{"dataset": "crops of objects in photos (Visual Genome)", "horizontal_flip": true, "channel_attention": "se", "depths": [2, 4, 2], "projector_hidden": 1024, "projector_out": 256, "target_momentum": 0.99, "optimizer": "muon", "muon_scale": "original", "batch_size": 128, "final_lr_fraction": 0.05, "adamw_weight_decay_other_params": 0.05}
Rows from block 5 of a small self-supervised image encoder, named by matrix and row number. Rows with one number belong to one channel. Each number is 128 + 32 x the weight over its row's rms, rounded and kept within 0 to 255. All counts start at 0. After the name is the row's rms in percent of the matrix's.
After each channel's rows are labels from the 100 images, of 14976, where the channel reaches its highest value: "colour at peak" is the nearest of a few named colours to the mean colour under the peak. Only what is clearly more common there than usual is listed. The data: crops of objects in photos (Visual Genome). In brackets: how many of the 100, against the usual share in percent.
# convs0: expand pointwise conv (model.blocks.5.convs.0.weight, 288x48x1x1), inputs 0-47
# convs1: depthwise 5x5 conv (model.blocks.5.convs.1.weight, 288x1x5x5, trained with AdamW), a 5x5 kernel
# convs2: project pointwise conv (model.blocks.5.convs.2.weight, 48x288x1x1, transposed), outputs 0-47

convs0.60 113 [ 93 157 102 141 158 176 130 113 132 166 126 136  80 120  95 128  57  57 193  88 164  94 141 111 108 141 167 120  83 109 147 140  93 147 166 113 131 175 127 115 157 123 162 168  70  93 109 120]
convs1.60 097 [133 151 149 139  86 112 106 140 115 113  77 118 177 128 172 102 107 210  86 106 103 116 167 122  83]
convs2.60 113 [ 86 143 111 105 212 128 115 145 133  70 151 162 131  90 132  90  62 108 103 133 146 145  84 107  97 125 141 146 104 135 140 150  96 163 111 112 173 147 173 163  64 112 120 132 139 135  61 173]
colour at peak: black (69 vs 15.2)

convs0.263 100 [123 101 146  83 105 159  97 153 153 156 124  92 120 143 157 198 159  80 136 101 162 109  83 122 148 118  94  89 159  90 122 128 164 155  76  75 128 119 107 178 155 193 159 154  85 108 132 167]
convs1.263 107 [114  80 166 100 131 122 166 154 177 156 145 161 114 173 124 122 201 181 168 133 124 156 124 163 131]
convs2.263 113 [148 100 129  77  98 118  80  75  56 134 104 157  99 157  79 114 143  97 117 109 162 171 120 146 140 139 106 124 135  79  89  59 164 166 186 124 136 141 179 156 152 146 142 124  96 154 159 112]
colour at peak: white (32 vs 6); pink (29 vs 9.7)

convs0.287 099 [137  50 137 114 136 139 105 195 125 149 103  82 135 109 142 110 164 154 136 138 137 157  79 133 141 155 125 174  87  87  93  50 133 107 172 128 115 137 113 132 113 125 207 172 161 142 104 161]
convs1.287 109 [116 114 165 144  70 108 119 121 166 142 162 116 175 184 139 127 179 120 209 156 101 133 108 126 123]
convs2.287 100 [119 108 100 126 100  73 175 104 111 101 173 149 151  74  85 134 121 125  77 137 158 102  97 174 106 129 153 122  95 148 122  66 178 165 125 140 142 158 138  77 156 139 202 124 112 189 118 109]
colour at peak: white (26 vs 6); pink (25 vs 9.7)

convs0.163 089 [170 110 156 155  58 134 117 151 199 117  42 133 115 163 181 123 122 129 113 121 163 102 116 115 105  77 168 148 109 143 144 138  75  89 161 121 159 113 168  86 132 134  97  94 150 138  99 158]
convs1.163 099 [110  70  92  84  97 144  86 104  88 142 107 161 150 140  49 156 137 110 111 102 163 117 142 110 100]
convs2.163 101 [123 174 173 188  70 123 132  91 173 145 119 142 157 113 102 138 107 165  96 100 126 199 119 109  78 106 156  92  82 143 151  95 108  92 123 133 164 155 108 169  88 145 175 119 104 182 124 153]
colour at peak: pink (31 vs 9.7)

convs0.121 117 [200 168 109  94 126  70 107 139 142 169 113 148 103 161 139 189  93 104 151 208 110 146 139 129  91 164 172 106 122 138 145  88 152 160 134 167 122 121 126 161 120 115 128  68 177 101 101 135]
convs1.121 096 [134 158 219 123 196 101 129 167 133 109 123  87 163 145 116 149 136 150 146 141 150 128 185 117 150]
convs2.121 110 [120 152 139 118 150 151 170 127  89 145 113 111  76 134 137 143 198 214 164 104 143 134 118 132 146 136  84 175 151 121 171 163 124 131 140 164  76 126 117  36 168 126 159 119 136 102  93 125]
colour at peak: black (77 vs 15.2)

convs0.58 079 [144 175  55 137  98 105  99 144  97 107 101 124 119 159  96 137 179  80  87 133  77 110  60 114 138 117 171 172 136 120 111 146 161 144  86 137 135 165 177  76 139 118  96 126 113 180 138 163]
convs1.58 102 [191 202 153 138 179 128 125 113 150 141 115 135 191 171 161 153 135 168 137 120 156 156 145 133 150]
convs2.58 094 [113 144 156 113 141 151 153  90 138  81  75 157  81  78 125 143 113 154 145 135  93 196  81  97 128 122 133 101 187 160  74 144 147 154  54  98 149 126 142 107 132 109  63 166 125 148 115 106]
colour at peak: white (30 vs 6); pink (25 vs 9.7)

convs0.162 099 [142 105 114 116 111 121 114 180 129 119  63 127 134  69 105 153 129  97 159 192 110 106 121 142 148 114 141 123 108 101 125 173 140 114 141 128  96 106 164  64  72 120 139 182 115  24 132 144]
convs1.162 115 [101 130 112  92 118 114 100 119 168 156  77  84 151 132  83  82 107 112 107  58 142 100 163 143  85]
convs2.162 069 [ 73 169 117 195  90 161 112  92 125 135 137 122 145 153 143 205  98 102 106 110  86 122 154 162 114  92 113 150 119 166  97 116 154 136 110  80 161  86 150 124  72  74 155  73 149 115 150 138]
colour at peak: pink (33 vs 9.7); white (26 vs 6)

convs0.108 095 [ 95 147  78 138  88  92 112 150 151 128  73 100 152 120 101 117 115  92 173 117 123 114 139 144 105 193 146 147 131  84 139  91 207 141 124 169 153 164 139 110  50  69 156 133  89 118 130 132]
convs1.108 096 [128  98  70  89 106 134 121  67 134 128 113 112 110 125 103 116 118  54  97 108  92  76  79 132 107]
convs2.108 099 [135  92 139 117  42 172 170 143 128 130 118 108 170  74 178  88 182 171 171  96  98 159 128 134 186 116 130 137 130 176 124  95 150 105 159 127  94 107  94 179 171 135  99 116 123 120 142 126]
colour at peak: black (40 vs 15.2)

convs0.275 105 [108 110  57 128 136 123 167 174  95 140 113 146 186 156  99 142  88 146 106 105 173 147 173  92 165 173  98 129 134 115  94 165  83 117 152 115  87 162  66 138 139  85  98 152  76 122 155 150]
convs1.275 122 [143 176 186 122 137 143 176 131 111 166 152 136 171 143 119 112 140  99 163 120 205 148 183 105 137]
convs2.275 096 [123 103 122 217 143 174 124 117 109  99 174 104  85  88  92  97 135  83 130 121  81  75 101 154 161 116 123 139 147  80 128 103 125 169 150 170 150 143 121 161 143 101  68 162 113 107  94  83]
colour at peak: black (56 vs 15.2)

convs0.157 108 [ 61 190 144 123 133 167  95 143 104 117 164  80 132 153 113 110  81 129 107 139 133 140 108 127 112  57 167 124 148 133 159  49  83 137 137  75 123 120 100 145  56 133 143 103 159 151 135 103]
convs1.157 101 [116 148 153 121  81 157 151 148 126 144 187 141 158 160 101 120 144 160 164 186 157 143 162 192 167]
convs2.157 095 [136  38 103 142 144 134 118 107 147 121 119 145 138 105 109 104 162  89 155 134  98 141 116 128 121 146 105  96  77 127 177 184 181 180 161 170 142 148 200  90 131 108  97 127 102 122  64 108]
colour at peak: black (34 vs 15.2)

convs0.86 091 [ 84 146 160 143  58  90  65  79 125 115 137 172 108 136 100 168 106 148 199 136 129 159 130 113 183 134 144 144 185 124 137 146 136  85  94 137  93 138 150 134 123 135 133 167 102 168 147 192]
convs1.86 109 [101 111 181 156 115 146 143 142 204 112 147 161 122 152 131 160 180 121 167 186 125 132 165 166 110]
convs2.86 102 [158 127  89  90 104 111  86 109  72 129 168 103 107 168 128  63  95  82  71 157 160 146 124 139 149  96 170 180 116 133 125 140 144 130 119 168  83 196 151 116 126 186 104 155 140 100 155 121]
colour at peak: pink (31 vs 9.7); white (26 vs 6)

convs0.179 086 [135 139 127  94  94 171 121 111 193 110 133 123 163 145 180  70 158  94  84 120 101 110  92 157 122 113  55 158 137 129 170  45 166 174  94 117 106  98 128 128 151 106 156 109 145 162 137 129]
convs1.179 111 [151 180 154 152 168  89 170 130 162 155 152 171 106 128 163 183 162 176 167 144 141 154 151 155 132]
convs2.179 100 [128 129  92 193 147  85  84 148 134 145 160 107 113 117 116  86 166  87 120 125 193 148 107 155 129  89 176 166  90 130  73 112 166 141 138 162  31 165 135 124 133 146 145 129 111 141 122 162]
colour at peak: white (30 vs 6)

convs0.270 128 [130 163 140 102 101 114 147  30 153 179  97 127 126 159 102 161 112 186 102 161 123  96 115  99 110 108 133 138 110  74  88 124  66 168 141 142 106 145 122 142 115 150 117  81  82 145 104 187]
convs1.270 110 [103 123  79 109  93 110 100 139 126  92 129 152  74  91  93  84 100 115 114 199  88  84 124 143 107]
convs2.270 099 [126 168 133  93 201 122 126 163 175 116  71 153 132  93 124 176 116 148  76 176 114 158 114 152 160 139 157 133  75 135 169  95  87  83 125 157 118 169  82 106  82 126 106 116 135 135 118 182]
colour at peak: black (34 vs 15.2)

convs0.280 095 [111 112 173 130 116 126 149  88 107 139  84 111 103  62 145 122 107 107 116  94 126 174 109 150 109 123 177  52 119 104 128 138 128 135 101 140 155 214  97  92  70 141 147 140  91  75 139  80]
convs1.280 077 [153  73 148  63 104 141 127 160 103 153 119 137 133 197 151 177 130  79 117 109 132  91 127  81 120]
convs2.280 105 [112 171 137  48 121 129 149 142 119 104 125  91  97 105 111 176 170 141 149 119  98 120 148 125 142 103 119 136 140 161  63 162 138  76 105 154  45 132  88 124 145 111 126  68 119  56 142 112]
colour at peak: black (50 vs 15.2)

convs0.101 096 [101 118 209 125 149 165 167 158 108 167 137 122  57 160  91 151 103 156 142 158 159 133 142  37 146 122  86 136 113  96 105 107 131 166 179 144 146 157 115 162 131 102  78 143 101 122 137 131]
convs1.101 123 [125 132 128 126 137 139 122 132 122 145 170 138  80  87  82 115 124 111  88  77 153 166 145  72  46]
convs2.101 112 [130 192 127 104 122 127 144 193 120 174 113 121 152 169 129 149 119 102  99 107  73  85  99  90 148 158 125 145  80  74  90 128 100 198 134 194 171 164 149 127 118  98 154 147 128 138 104 159]
colour at peak: pink (34 vs 9.7)

convs0.190 096 [165 126 155 117 104 124 131 130 176 132 123 135 130 172 130  74  88 123 193 112 109  72 100 110 118 157 125 148 168 123  74  70 133 161  93 135 156 160  62 133  88 114 199 125 147  71 131 138]
convs1.190 107 [101 153 172 114 148 128 193 189 166 137 169 136 203 163 145 120 107 126 155 128 147 156 123  96 124]
convs2.190 125 [113 124 126 153 149 106 102 122 116  96 186 148  90 114 140 117 166 177  99 186 109 111 117 148 102 155 164 109 119 127  94 114 150 177 206 168 165 182 174 104 185 119 152  69 110 155 111 126]
colour at peak: pink (29 vs 9.7); white (28 vs 6)

convs0.226 088 [108  58 137 115 128 181 162 146  93 127 134 153 104 102 108 109 157 111 198 143 151 125 148  85 121  56 138 140 131 121 158 127 104 178 154 133 142  93 100  62 139 167 167 166 132 119  59 120]
convs1.226 105 [115 115 162 134 111 130 175 179 119 122 161 177 205 129 117 100 150 184 111 122  92 166 164 126 150]
convs2.226 114 [111 130 122 152 123 127 118  31 136 139 199 145 111 111 123 110 181 116  80 146  79 150 100 155 109  64 114 127 119 146  97 121 153 134 127 117  63 197 110  95 134 153 158 108 128 137 157  80]
colour at peak: pink (35 vs 9.7); white (31 vs 6)

convs0.212 095 [ 84 171 131  92  69  85  68 152 127 138 105 100 111 125 136  59 116 202 137 107 135 130 100 116 157  89 151 150 124 156 126 134 138 107 122 117 123  82  78 178  85  65 145 144 133 130  90  99]
convs1.212 115 [142 131 137 132 129 148 146 220 139 143 146 174 223 169 122 139 131 142 158 133  99 148 122 129 124]
convs2.212 103 [123 140 104 162 182 132  89 147 155  85 177 207 127 135 167  92 195  99 111 173  97  99  95 167 128 105 133 144 122  96 129 103 152 152 105 138 147 149 133 135 190 148 167  94 107 170  88 107]
colour at peak: pink (32 vs 9.7); white (29 vs 6)