config = dict(
    model='self-supervised image encoder',
    depths=[2, 4, 2],
    projector_hidden=1024,
    target_momentum=0.99,
)
Rows from block 2 of a small self-supervised image encoder, named by matrix and row number. Rows with one number belong to one channel. Each number is 128 + 32 x the weight over its row's rms, rounded and kept within 0 to 255. All counts start at 0. Numbers have three digits each.
After each channel's rows are labels from the 100 images, of 14976, where the channel reaches its highest value: "colour at peak" is the nearest of a few named colours to the mean colour under the peak. Only what is clearly more common there than usual is listed. The data: crops of objects in photos (Visual Genome).
# convs0: expand pointwise conv (model.blocks.2.convs.0.weight, 144x24x1x1), inputs 0-23
# convs1: depthwise 5x5 conv, stride 2 (model.blocks.2.convs.1.weight, 144x1x5x5, trained with AdamW), a 5x5 kernel
# convs2: project pointwise conv (model.blocks.2.convs.2.weight, 48x144x1x1, transposed), outputs 0-47

convs0.36:132161115138155120170111178149140168050088173168165103129138134175135136
convs1.36:122123147140135132139167145111134154235168178152121181152117134119168105130
convs2.36:110084124110163140163138148104125127164183102106107155105117119150139068133091088134177094093130090099097102157093145066142119147123016120113128
colour at peak: grey

convs0.62:111087137093140132160205107159128090124126130154181175123108084159081113
convs1.62:111135079080124119095101104104040093071096118109102097120140103152153137138
convs2.62:128133128167131128192166123128073110149148077122187174169089138145115158105155112164146072098159105148156095115053105180157175146131134122158153
colour at peak: pink; white

convs0.0:065157111121098144122133188113113125119123150100132075134196124133155060
convs1.0:105095129107113097090112105098090109171149136133144207197158122124169159138
convs2.0:125152156161095074121129137071180164034135109123133122079170093108127068140153131142179155115132170125119183139163089126176118139125132134166143
colour at peak: pink; white

convs0.128:084137158099178148114164141067157127136144189133134121055137127085127113
convs1.128:118131102114110130104119134156104124087093141081093079051119114118083062100
convs2.128:174149105088159127095113158061121167115144106072184153154182098082126143155089121128164126132188171139157144181132091113097139164129169097155116
colour at peak: grey

convs0.24:141148171174081100129061088166103153089118127111155165132150176165128136
convs1.24:123141161125121181111140180122146118194187135151120188197147133123110144117
convs2.24:085172079139138133167141173152184135166099136139158125072129100094145140105091107121201141112143080119155150123138134054164073143118150114179099
colour at peak: pink

convs0.39:134098097133140109158063133089178164104126203119155099134137090121154088
convs1.39:114164170119104094117174163114103078156188190132110063120153116128122115128
convs2.39:087173173085186106102097098156169104088134078075094120156129081098097136120114141136159116167122139089170139168141174112088083123173120092137096
colour at peak: white; pink

convs0.137:104127166088141144123155142105152107082180141144156153095063104121099060
convs1.137:138125120136113128112148158101130135208205140132140167219120119120128135116
convs2.137:086132112126162124109129093130165116106125118146048139106130170171163063153068164080154153166113094146133101110150093155132119126141073124046130
colour at peak: black

convs0.44:074169160138147103097090078143141113060109151135135102139122168161095173
convs1.44:118119131157095117141133119094130155166170110158155233187115119123128127092
convs2.44:060125123145156103124119116150125110168166076169204133150140117135113154072070117105156100109091069119128121169149130098104097189150118125073102
colour at peak: white; pink

convs0.1:186123157117151127113152093148155103105127146131067069169111135156194104
convs1.1:132088093134105116117106129105120135192192116149161201188131128141164147117
convs2.1:151115156131108133134130172117083155062128098181170129142123128111141113091092069155174128131108155080132202151195075149129127153132181160158130
colour at peak: pink; white

convs0.106:179142157126142144106120118079143056090126157138105110185152127180170105
convs1.106:123102124124104105114150153127117120218212140140135181177120135096110125129
convs2.106:178135183078091156100136115108088118149151078161185146098081134131165112054111137170162125160171131086143119145116175125098137118162073152121106
colour at peak: pink; white

convs0.90:089167131104124132098111158126122097080125155084153068123197130131169082
convs1.90:151120130105117133118127116124136146184198110133154214201133097117131126102
convs2.90:164098156127126099070156162103151164053146044120139090125100063091117076101111111107153106150156146075115158131124149096129132161159122089123148
colour at peak: pink; white

convs0.98:117097076110104135143113149138135154169080141157204136094096150173179121
convs1.98:160150112109066166137091102082135138137093063172170127111086157156128112103
convs2.98:120069097076057086134135162143137165134131099158163144095140166104117138065138107112159137188095148132163142068133143117164190117145121179132096
colour at peak: black

convs0.138:150154122110127194095111084078162198107155108166139081129145156131148121
convs1.138:132167098142120144141157112118158181089118154122072162191166138113193161121
convs2.138:105068151183164155130095152153109150161129072067151116128132164122089104097133187112064160129098133121130162076153110127120121170126133087058137
colour at peak: brown

convs0.15:176126175102094161126125121119111154110165141220100097098125106118150172
convs1.15:147125122143131145113093132164107078048053128123072073123140148132127132135
convs2.15:164129106075116131060162162117168179157084142155175149124106141136035132109115099153126148156120127136153172156116140145127108138112135092217142
colour at peak: pink; white

convs0.28:058130082106141105145127160177148105160144114112090125167067164155103105
convs1.28:115136138110123155153154125114125105091062137124089087077090149127063060126
convs2.28:212124108137110069115178109136138130172092115179116082123113074141097054123092102115178100152141119086146123065132116122130156119139134103137175
colour at peak: white

convs0.12:089105100125140132070086167141102090085086171118149064112160123133158138
convs1.12:141150169132121141149200169130155164164157107136114121119096101097075085071
convs2.12:174113151114150142142174164129159125084097142119168187132153155135140093145210109180165067158078130125180119111115136170133096155124137179156097
colour at peak: pink

convs0.95:125143161196186155125105126120122091120124123135093111046138174154159110
convs1.95:127162142095123075067129163161165151078058101119147152152107090117125148142
convs2.95:043114118131211096104135147139161071115144139112113038177135131103120161139131175093132133087097129127093110094160108149103121149126157092117156
colour at peak: pink

convs0.48:090123166089137167064099116093139106123157166083134144090082105137083097
convs1.48:143114126133141163115152122147143132142146121180198220160160152132156170150
convs2.48:158074085152093138073127116140147184049090073164105115121126134106184137109130110055125146127143101128087099153146083117118121097074132098118116
colour at peak: black

convs0.75:124114122174128124182085097116149176156077114156150142142075180160146168
convs1.75:137116100118113104108114109094121105099057101085086116097098097070103112069
convs2.75:111162160208111123104134104140129165068134196115117160188126104103101144116149170128068152129139165121072153122132104114114158133135085055143101
colour at peak: black

convs0.122:099221149102142134094100128134172088115099121162119144171099106166161137
convs1.122:136115110129129114138134134111128127229236136132114151156110120103126125119
convs2.122:135145140115101119182068149123141159187128112144118184117066087092166100093084122144147142132165123087136183157124162111122137205173126162144163
colour at peak: white; pink

convs0.35:097130181182145149101077184146136111172087108158107135102086127160162123
convs1.35:129125111120140107127091115129101132081105142076099045072095126123075084124
convs2.35:145114114146121128186135134104152166118063188141117103145145105153109072122144168130107197135156110144075071091118163120203115102104165085126107
colour at peak: black

convs0.10:135144152099145165067093136084086074081133152146163121176118144152116085
convs1.10:147111114145124120117155156108122164181194079124140192184083131106095132109
convs2.10:187144124091150109138175204157130128143084100157120181119035112173082149090135093161087178141105101133104125113133117152141151142116132170122128
colour at peak: pink

convs0.45:101142059088093163118177121064092113100124130154168140106086135150115152
convs1.45:181169156120096150126102070080113119087070083093114097093136144150107119126
convs2.45:127154129122131069178142140114115088170127092135120095126123112139122164069126127131125144137115132107184159223185150087172167150083116179163164
colour at peak: pink

convs0.56:165134156166144120108120100160120086044115140126126099199121151113167098
convs1.56:124104123151125151136172166131136135175187153129144200220132128125138136122
convs2.56:143143076105165115116145136143188142091126121171172090102123091153117165122093113098127089116172130126169145170172136041112133208140124107110168
colour at peak: white; pink

convs0.11:122176136168147113073160169157155129140165161168065124148175163109113139
convs1.11:170119135113091143190131106130084209100093124119141184140135116107179142134
convs2.11:117162182108137198131157166154175091133119143098124184198113117098122182121093094056141111157067115113120133153158158133081149129109111129151116
colour at peak: pink

convs0.17:117119117118115093191190093142135091152129132156105108160059152074140107
convs1.17:133171139128162051085096108117100088089083113156182142156170121130124134146
convs2.17:206131099112087142154152163126159119097148127162123149152187145095088120081127144166049113115157194176135118108141158081135117092104108169145123
colour at peak: grey

convs0.113:140135143155062110083110122116099211086123149156149140109170117127132077
convs1.113:138141139119133139133108107129140123091093120097055050054118117087096115145
convs2.113:150129160066069102117161114167176131187105080189144115152114116207169107091122156148121116160081090100117123121144121122151152092108086148098121
colour at peak: black

convs0.63:111158109129141128098140128163153116042100164174139113159133163157096065
convs1.63:135124166179151131136196170126124137195175117127166184156135154145149153121
convs2.63:134103078142207120150144126085066116170129160128159118153063103128102130124091100113132093099117114113129160103157095110132151151102063103044148
colour at peak: pink

convs0.58:105143137149133083113093131143160099059125162197141072119117154117144078
convs1.58:128161171134153187164165189165132125115131129164115131149184141155149161184
convs2.58:122119099157104125107125104145121054136164163108148170108077121106119149139034107086145096127124109109185155165127171156086129133120078092066139
colour at peak: white; pink

convs0.111:089152125131147073123176130059087109104133196115107147161136083131125103
convs1.111:141148108076150126153064132157132130070178140136073146176107126106174129099
convs2.111:119094183169142144145107100124126140108116156144099116162131168099139162153137163138094166173155140075105155172163156148054149129156083203141070
colour at peak: brown

convs0.49:132140135113106153142072069153111122149097103130104116127145190216152122
convs1.49:093149082114123113129131095086119169100086092095168166133109171185168155158
convs2.49:084166088156120179102156167110175125105130159148150082172163148112129150223148144154125113131108204130112100164145103134188144103101104125110136
colour at peak: black

convs0.116:093136139082126179084141094070142108103145164118145144102129128081166065
convs1.116:142115141146129150107126140120163153193192125148154171212144136115151177130
convs2.116:142126144154143132083117072110177189050092133112084157089100137105171073104082115099131151168091135140118138141142088082158110093107134087104100
colour at peak: black

convs0.73:072135109132139148173134140146146108118107156101094122198098172145069078
convs1.73:137129116132142129132115117124136110064105102119099040039109131119095097127
convs2.73:165095141094111119098154152128152151116101142147141071136118146195132147106095153098183085126108120134157141091181079236107138160155116117150156
colour at peak: black

convs0.127:183120094123109114180205069156121121111109123148104135095149096154111088
convs1.127:102079135158112100108095110117119074083099147139108078055126100105127079116
convs2.127:120127150184125154119156110142174165139096085109142166119109096168167183049138102181148138168078152080095086103087152113104153123161100150149116
colour at peak: pink

convs0.4:078065142074084167112118102101115126152171145124134152101126147148182170
convs1.4:099085075069109143112095120125156130118126144105104064070075138130113088122
convs2.4:142151142148128078129195178099144157152095053116175156132165072112122167130104187121151102123175152138156123114135091090145190164142145117124169
colour at peak: pink

convs0.9:114137167090131167056125123104164109127157162078137150083138093146099075
convs1.9:108129147127130106112146121124127183205149126147194218149150127147137137133
convs2.9:111092105118122132131127077112091140079094163111132108093103088109127081121151143128195083120102133158167082103125059128130091066062111093112169
colour at peak: black

convs0.136:169134100107164134113100131145153131152082164098111094156058189151092155
convs1.136:138106140154141114199178084162133088172142102136157142124128132165057161117
convs2.136:131121129146142106088180170131131187159151107171118152076098112133193125084169101101126114120139142053117109143154196138142112112088198142094124
colour at peak: grey

convs0.103:086164068121123135136122085096131134125193158051137129156109157112114163
convs1.103:151089079121110109099168160121130139129114107136141063082051105113090092123
convs2.103:144092099150115080186108139121126190156119136069190077155102143149136102111084216139161131112174101132133171171140128128146143156163098124123153
colour at peak: pink

convs0.7:132134167149161183114107125144114189147131120080101161160132160161202111
convs1.7:072157166129123084138153124115138107092117093122092064100121114092072079157
convs2.7:136114183158128102148143134151091229136085101125102119158074136056150130110128186195094104113135123106083111146133139086153100102156130127128115
colour at peak: black

convs0.51:110155134116163142043102140142105115105079143102100097169125134200108118
convs1.51:159127126127133125127109111105133140109055087142110077028107167110123118110
convs2.51:129049160128088204099123096152116148104094149164098162097128141093136071147159132107123164087123083120147149063106146141114114118161077120118073
colour at peak: grey

convs0.2:164162143106186085096130108191128101054112142129131119145132173127167113
convs1.2:138121173158153125115148187165164136148189152154172170158147133120151184159
convs2.2:148122087122137146115140111110125109121170142145155133100091136126112178146049141072109092103138098084152139180119170147174125111115087095112233
colour at peak: pink; white

convs0.119:140123183199142133090057146115143114120100163132143072140166107136094115
convs1.119:139133125066134119134136125094106154161132095081088101116078109109074061087
convs2.119:201086166092122174145145099117168086135122162165126150133134107092108105055153159121128157113104193080118103111101162134151118100060140092158129
colour at peak: pink

convs0.102:044107143108122147116147138083084098151158144112116136139057123101126179
convs1.102:125132102101153123129137126146057142116110093055087057071109128120110119121
convs2.102:101133072110094099098133187105141115124120129127163166210121105106101139096115165118093095078155134169136117139106090095167149176164142103122209
colour at peak: pink

convs0.64:093172136150153155104160092148136089085131139161177121176133181159183120
convs1.64:131124117178133126112125198130114137158213139138167159196147107103111113126
convs2.64:125094113161138138058143065111088101144147112155119132134062114101163110096071166114112152066161094098191172150118120154107131146189121121104120
colour at peak: white; pink

convs0.100:084134163104114151087152150131095168147135113110156127143185187180185131
convs1.100:148129134120072136130063047140122079087104116072123144103092128110110121117
convs2.100:120136156196213136119093122151151159135067098117146165157097127123144166116147185125141116116115105062090166132073180118157124126123093123141076
colour at peak: black

convs0.118:084130126174145152104114105170159127067105176145152078151081130151177133
convs1.118:124131174174161110148177195105112147190160109145116183132132112108124090104
convs2.118:133108091175160109099144115160112137199155125112139106176025078127130128126125096158127084110123119146172146162101130098107160154190092156098146
colour at peak: white; pink

convs0.33:119106138169163111169161090152095127125164165145139189127149127090124049
convs1.33:132133130085116138139094062111100113070086122084056092125153120086107137130
convs2.33:152109147186191114124150150169083191113109098108124173126100135108133163154116158128163078100106112123143105147106094089123160177226134125152114
colour at peak: pink

convs0.53:066106109128163119134160141168108094144101115101145169208087124153099157
convs1.53:054139084124070143109083108136138114046083139115123094135134119140133137150
convs2.53:161098152127135155111108093139079133162120219180123184124131090122154082110100108188168119140103115133187127138109068126126154168155124163133080
colour at peak: pink

convs0.97:116104112064116152068114106149124094110083166117139052110101126159138095
convs1.97:123145150125113109166173161138121150208183114103123150120109104110107053095
convs2.97:141182099133143094152115123076118134098084132146144113116129102103104171118141156230155083169099132174156146133054135154146111081130143154167095
colour at peak: pink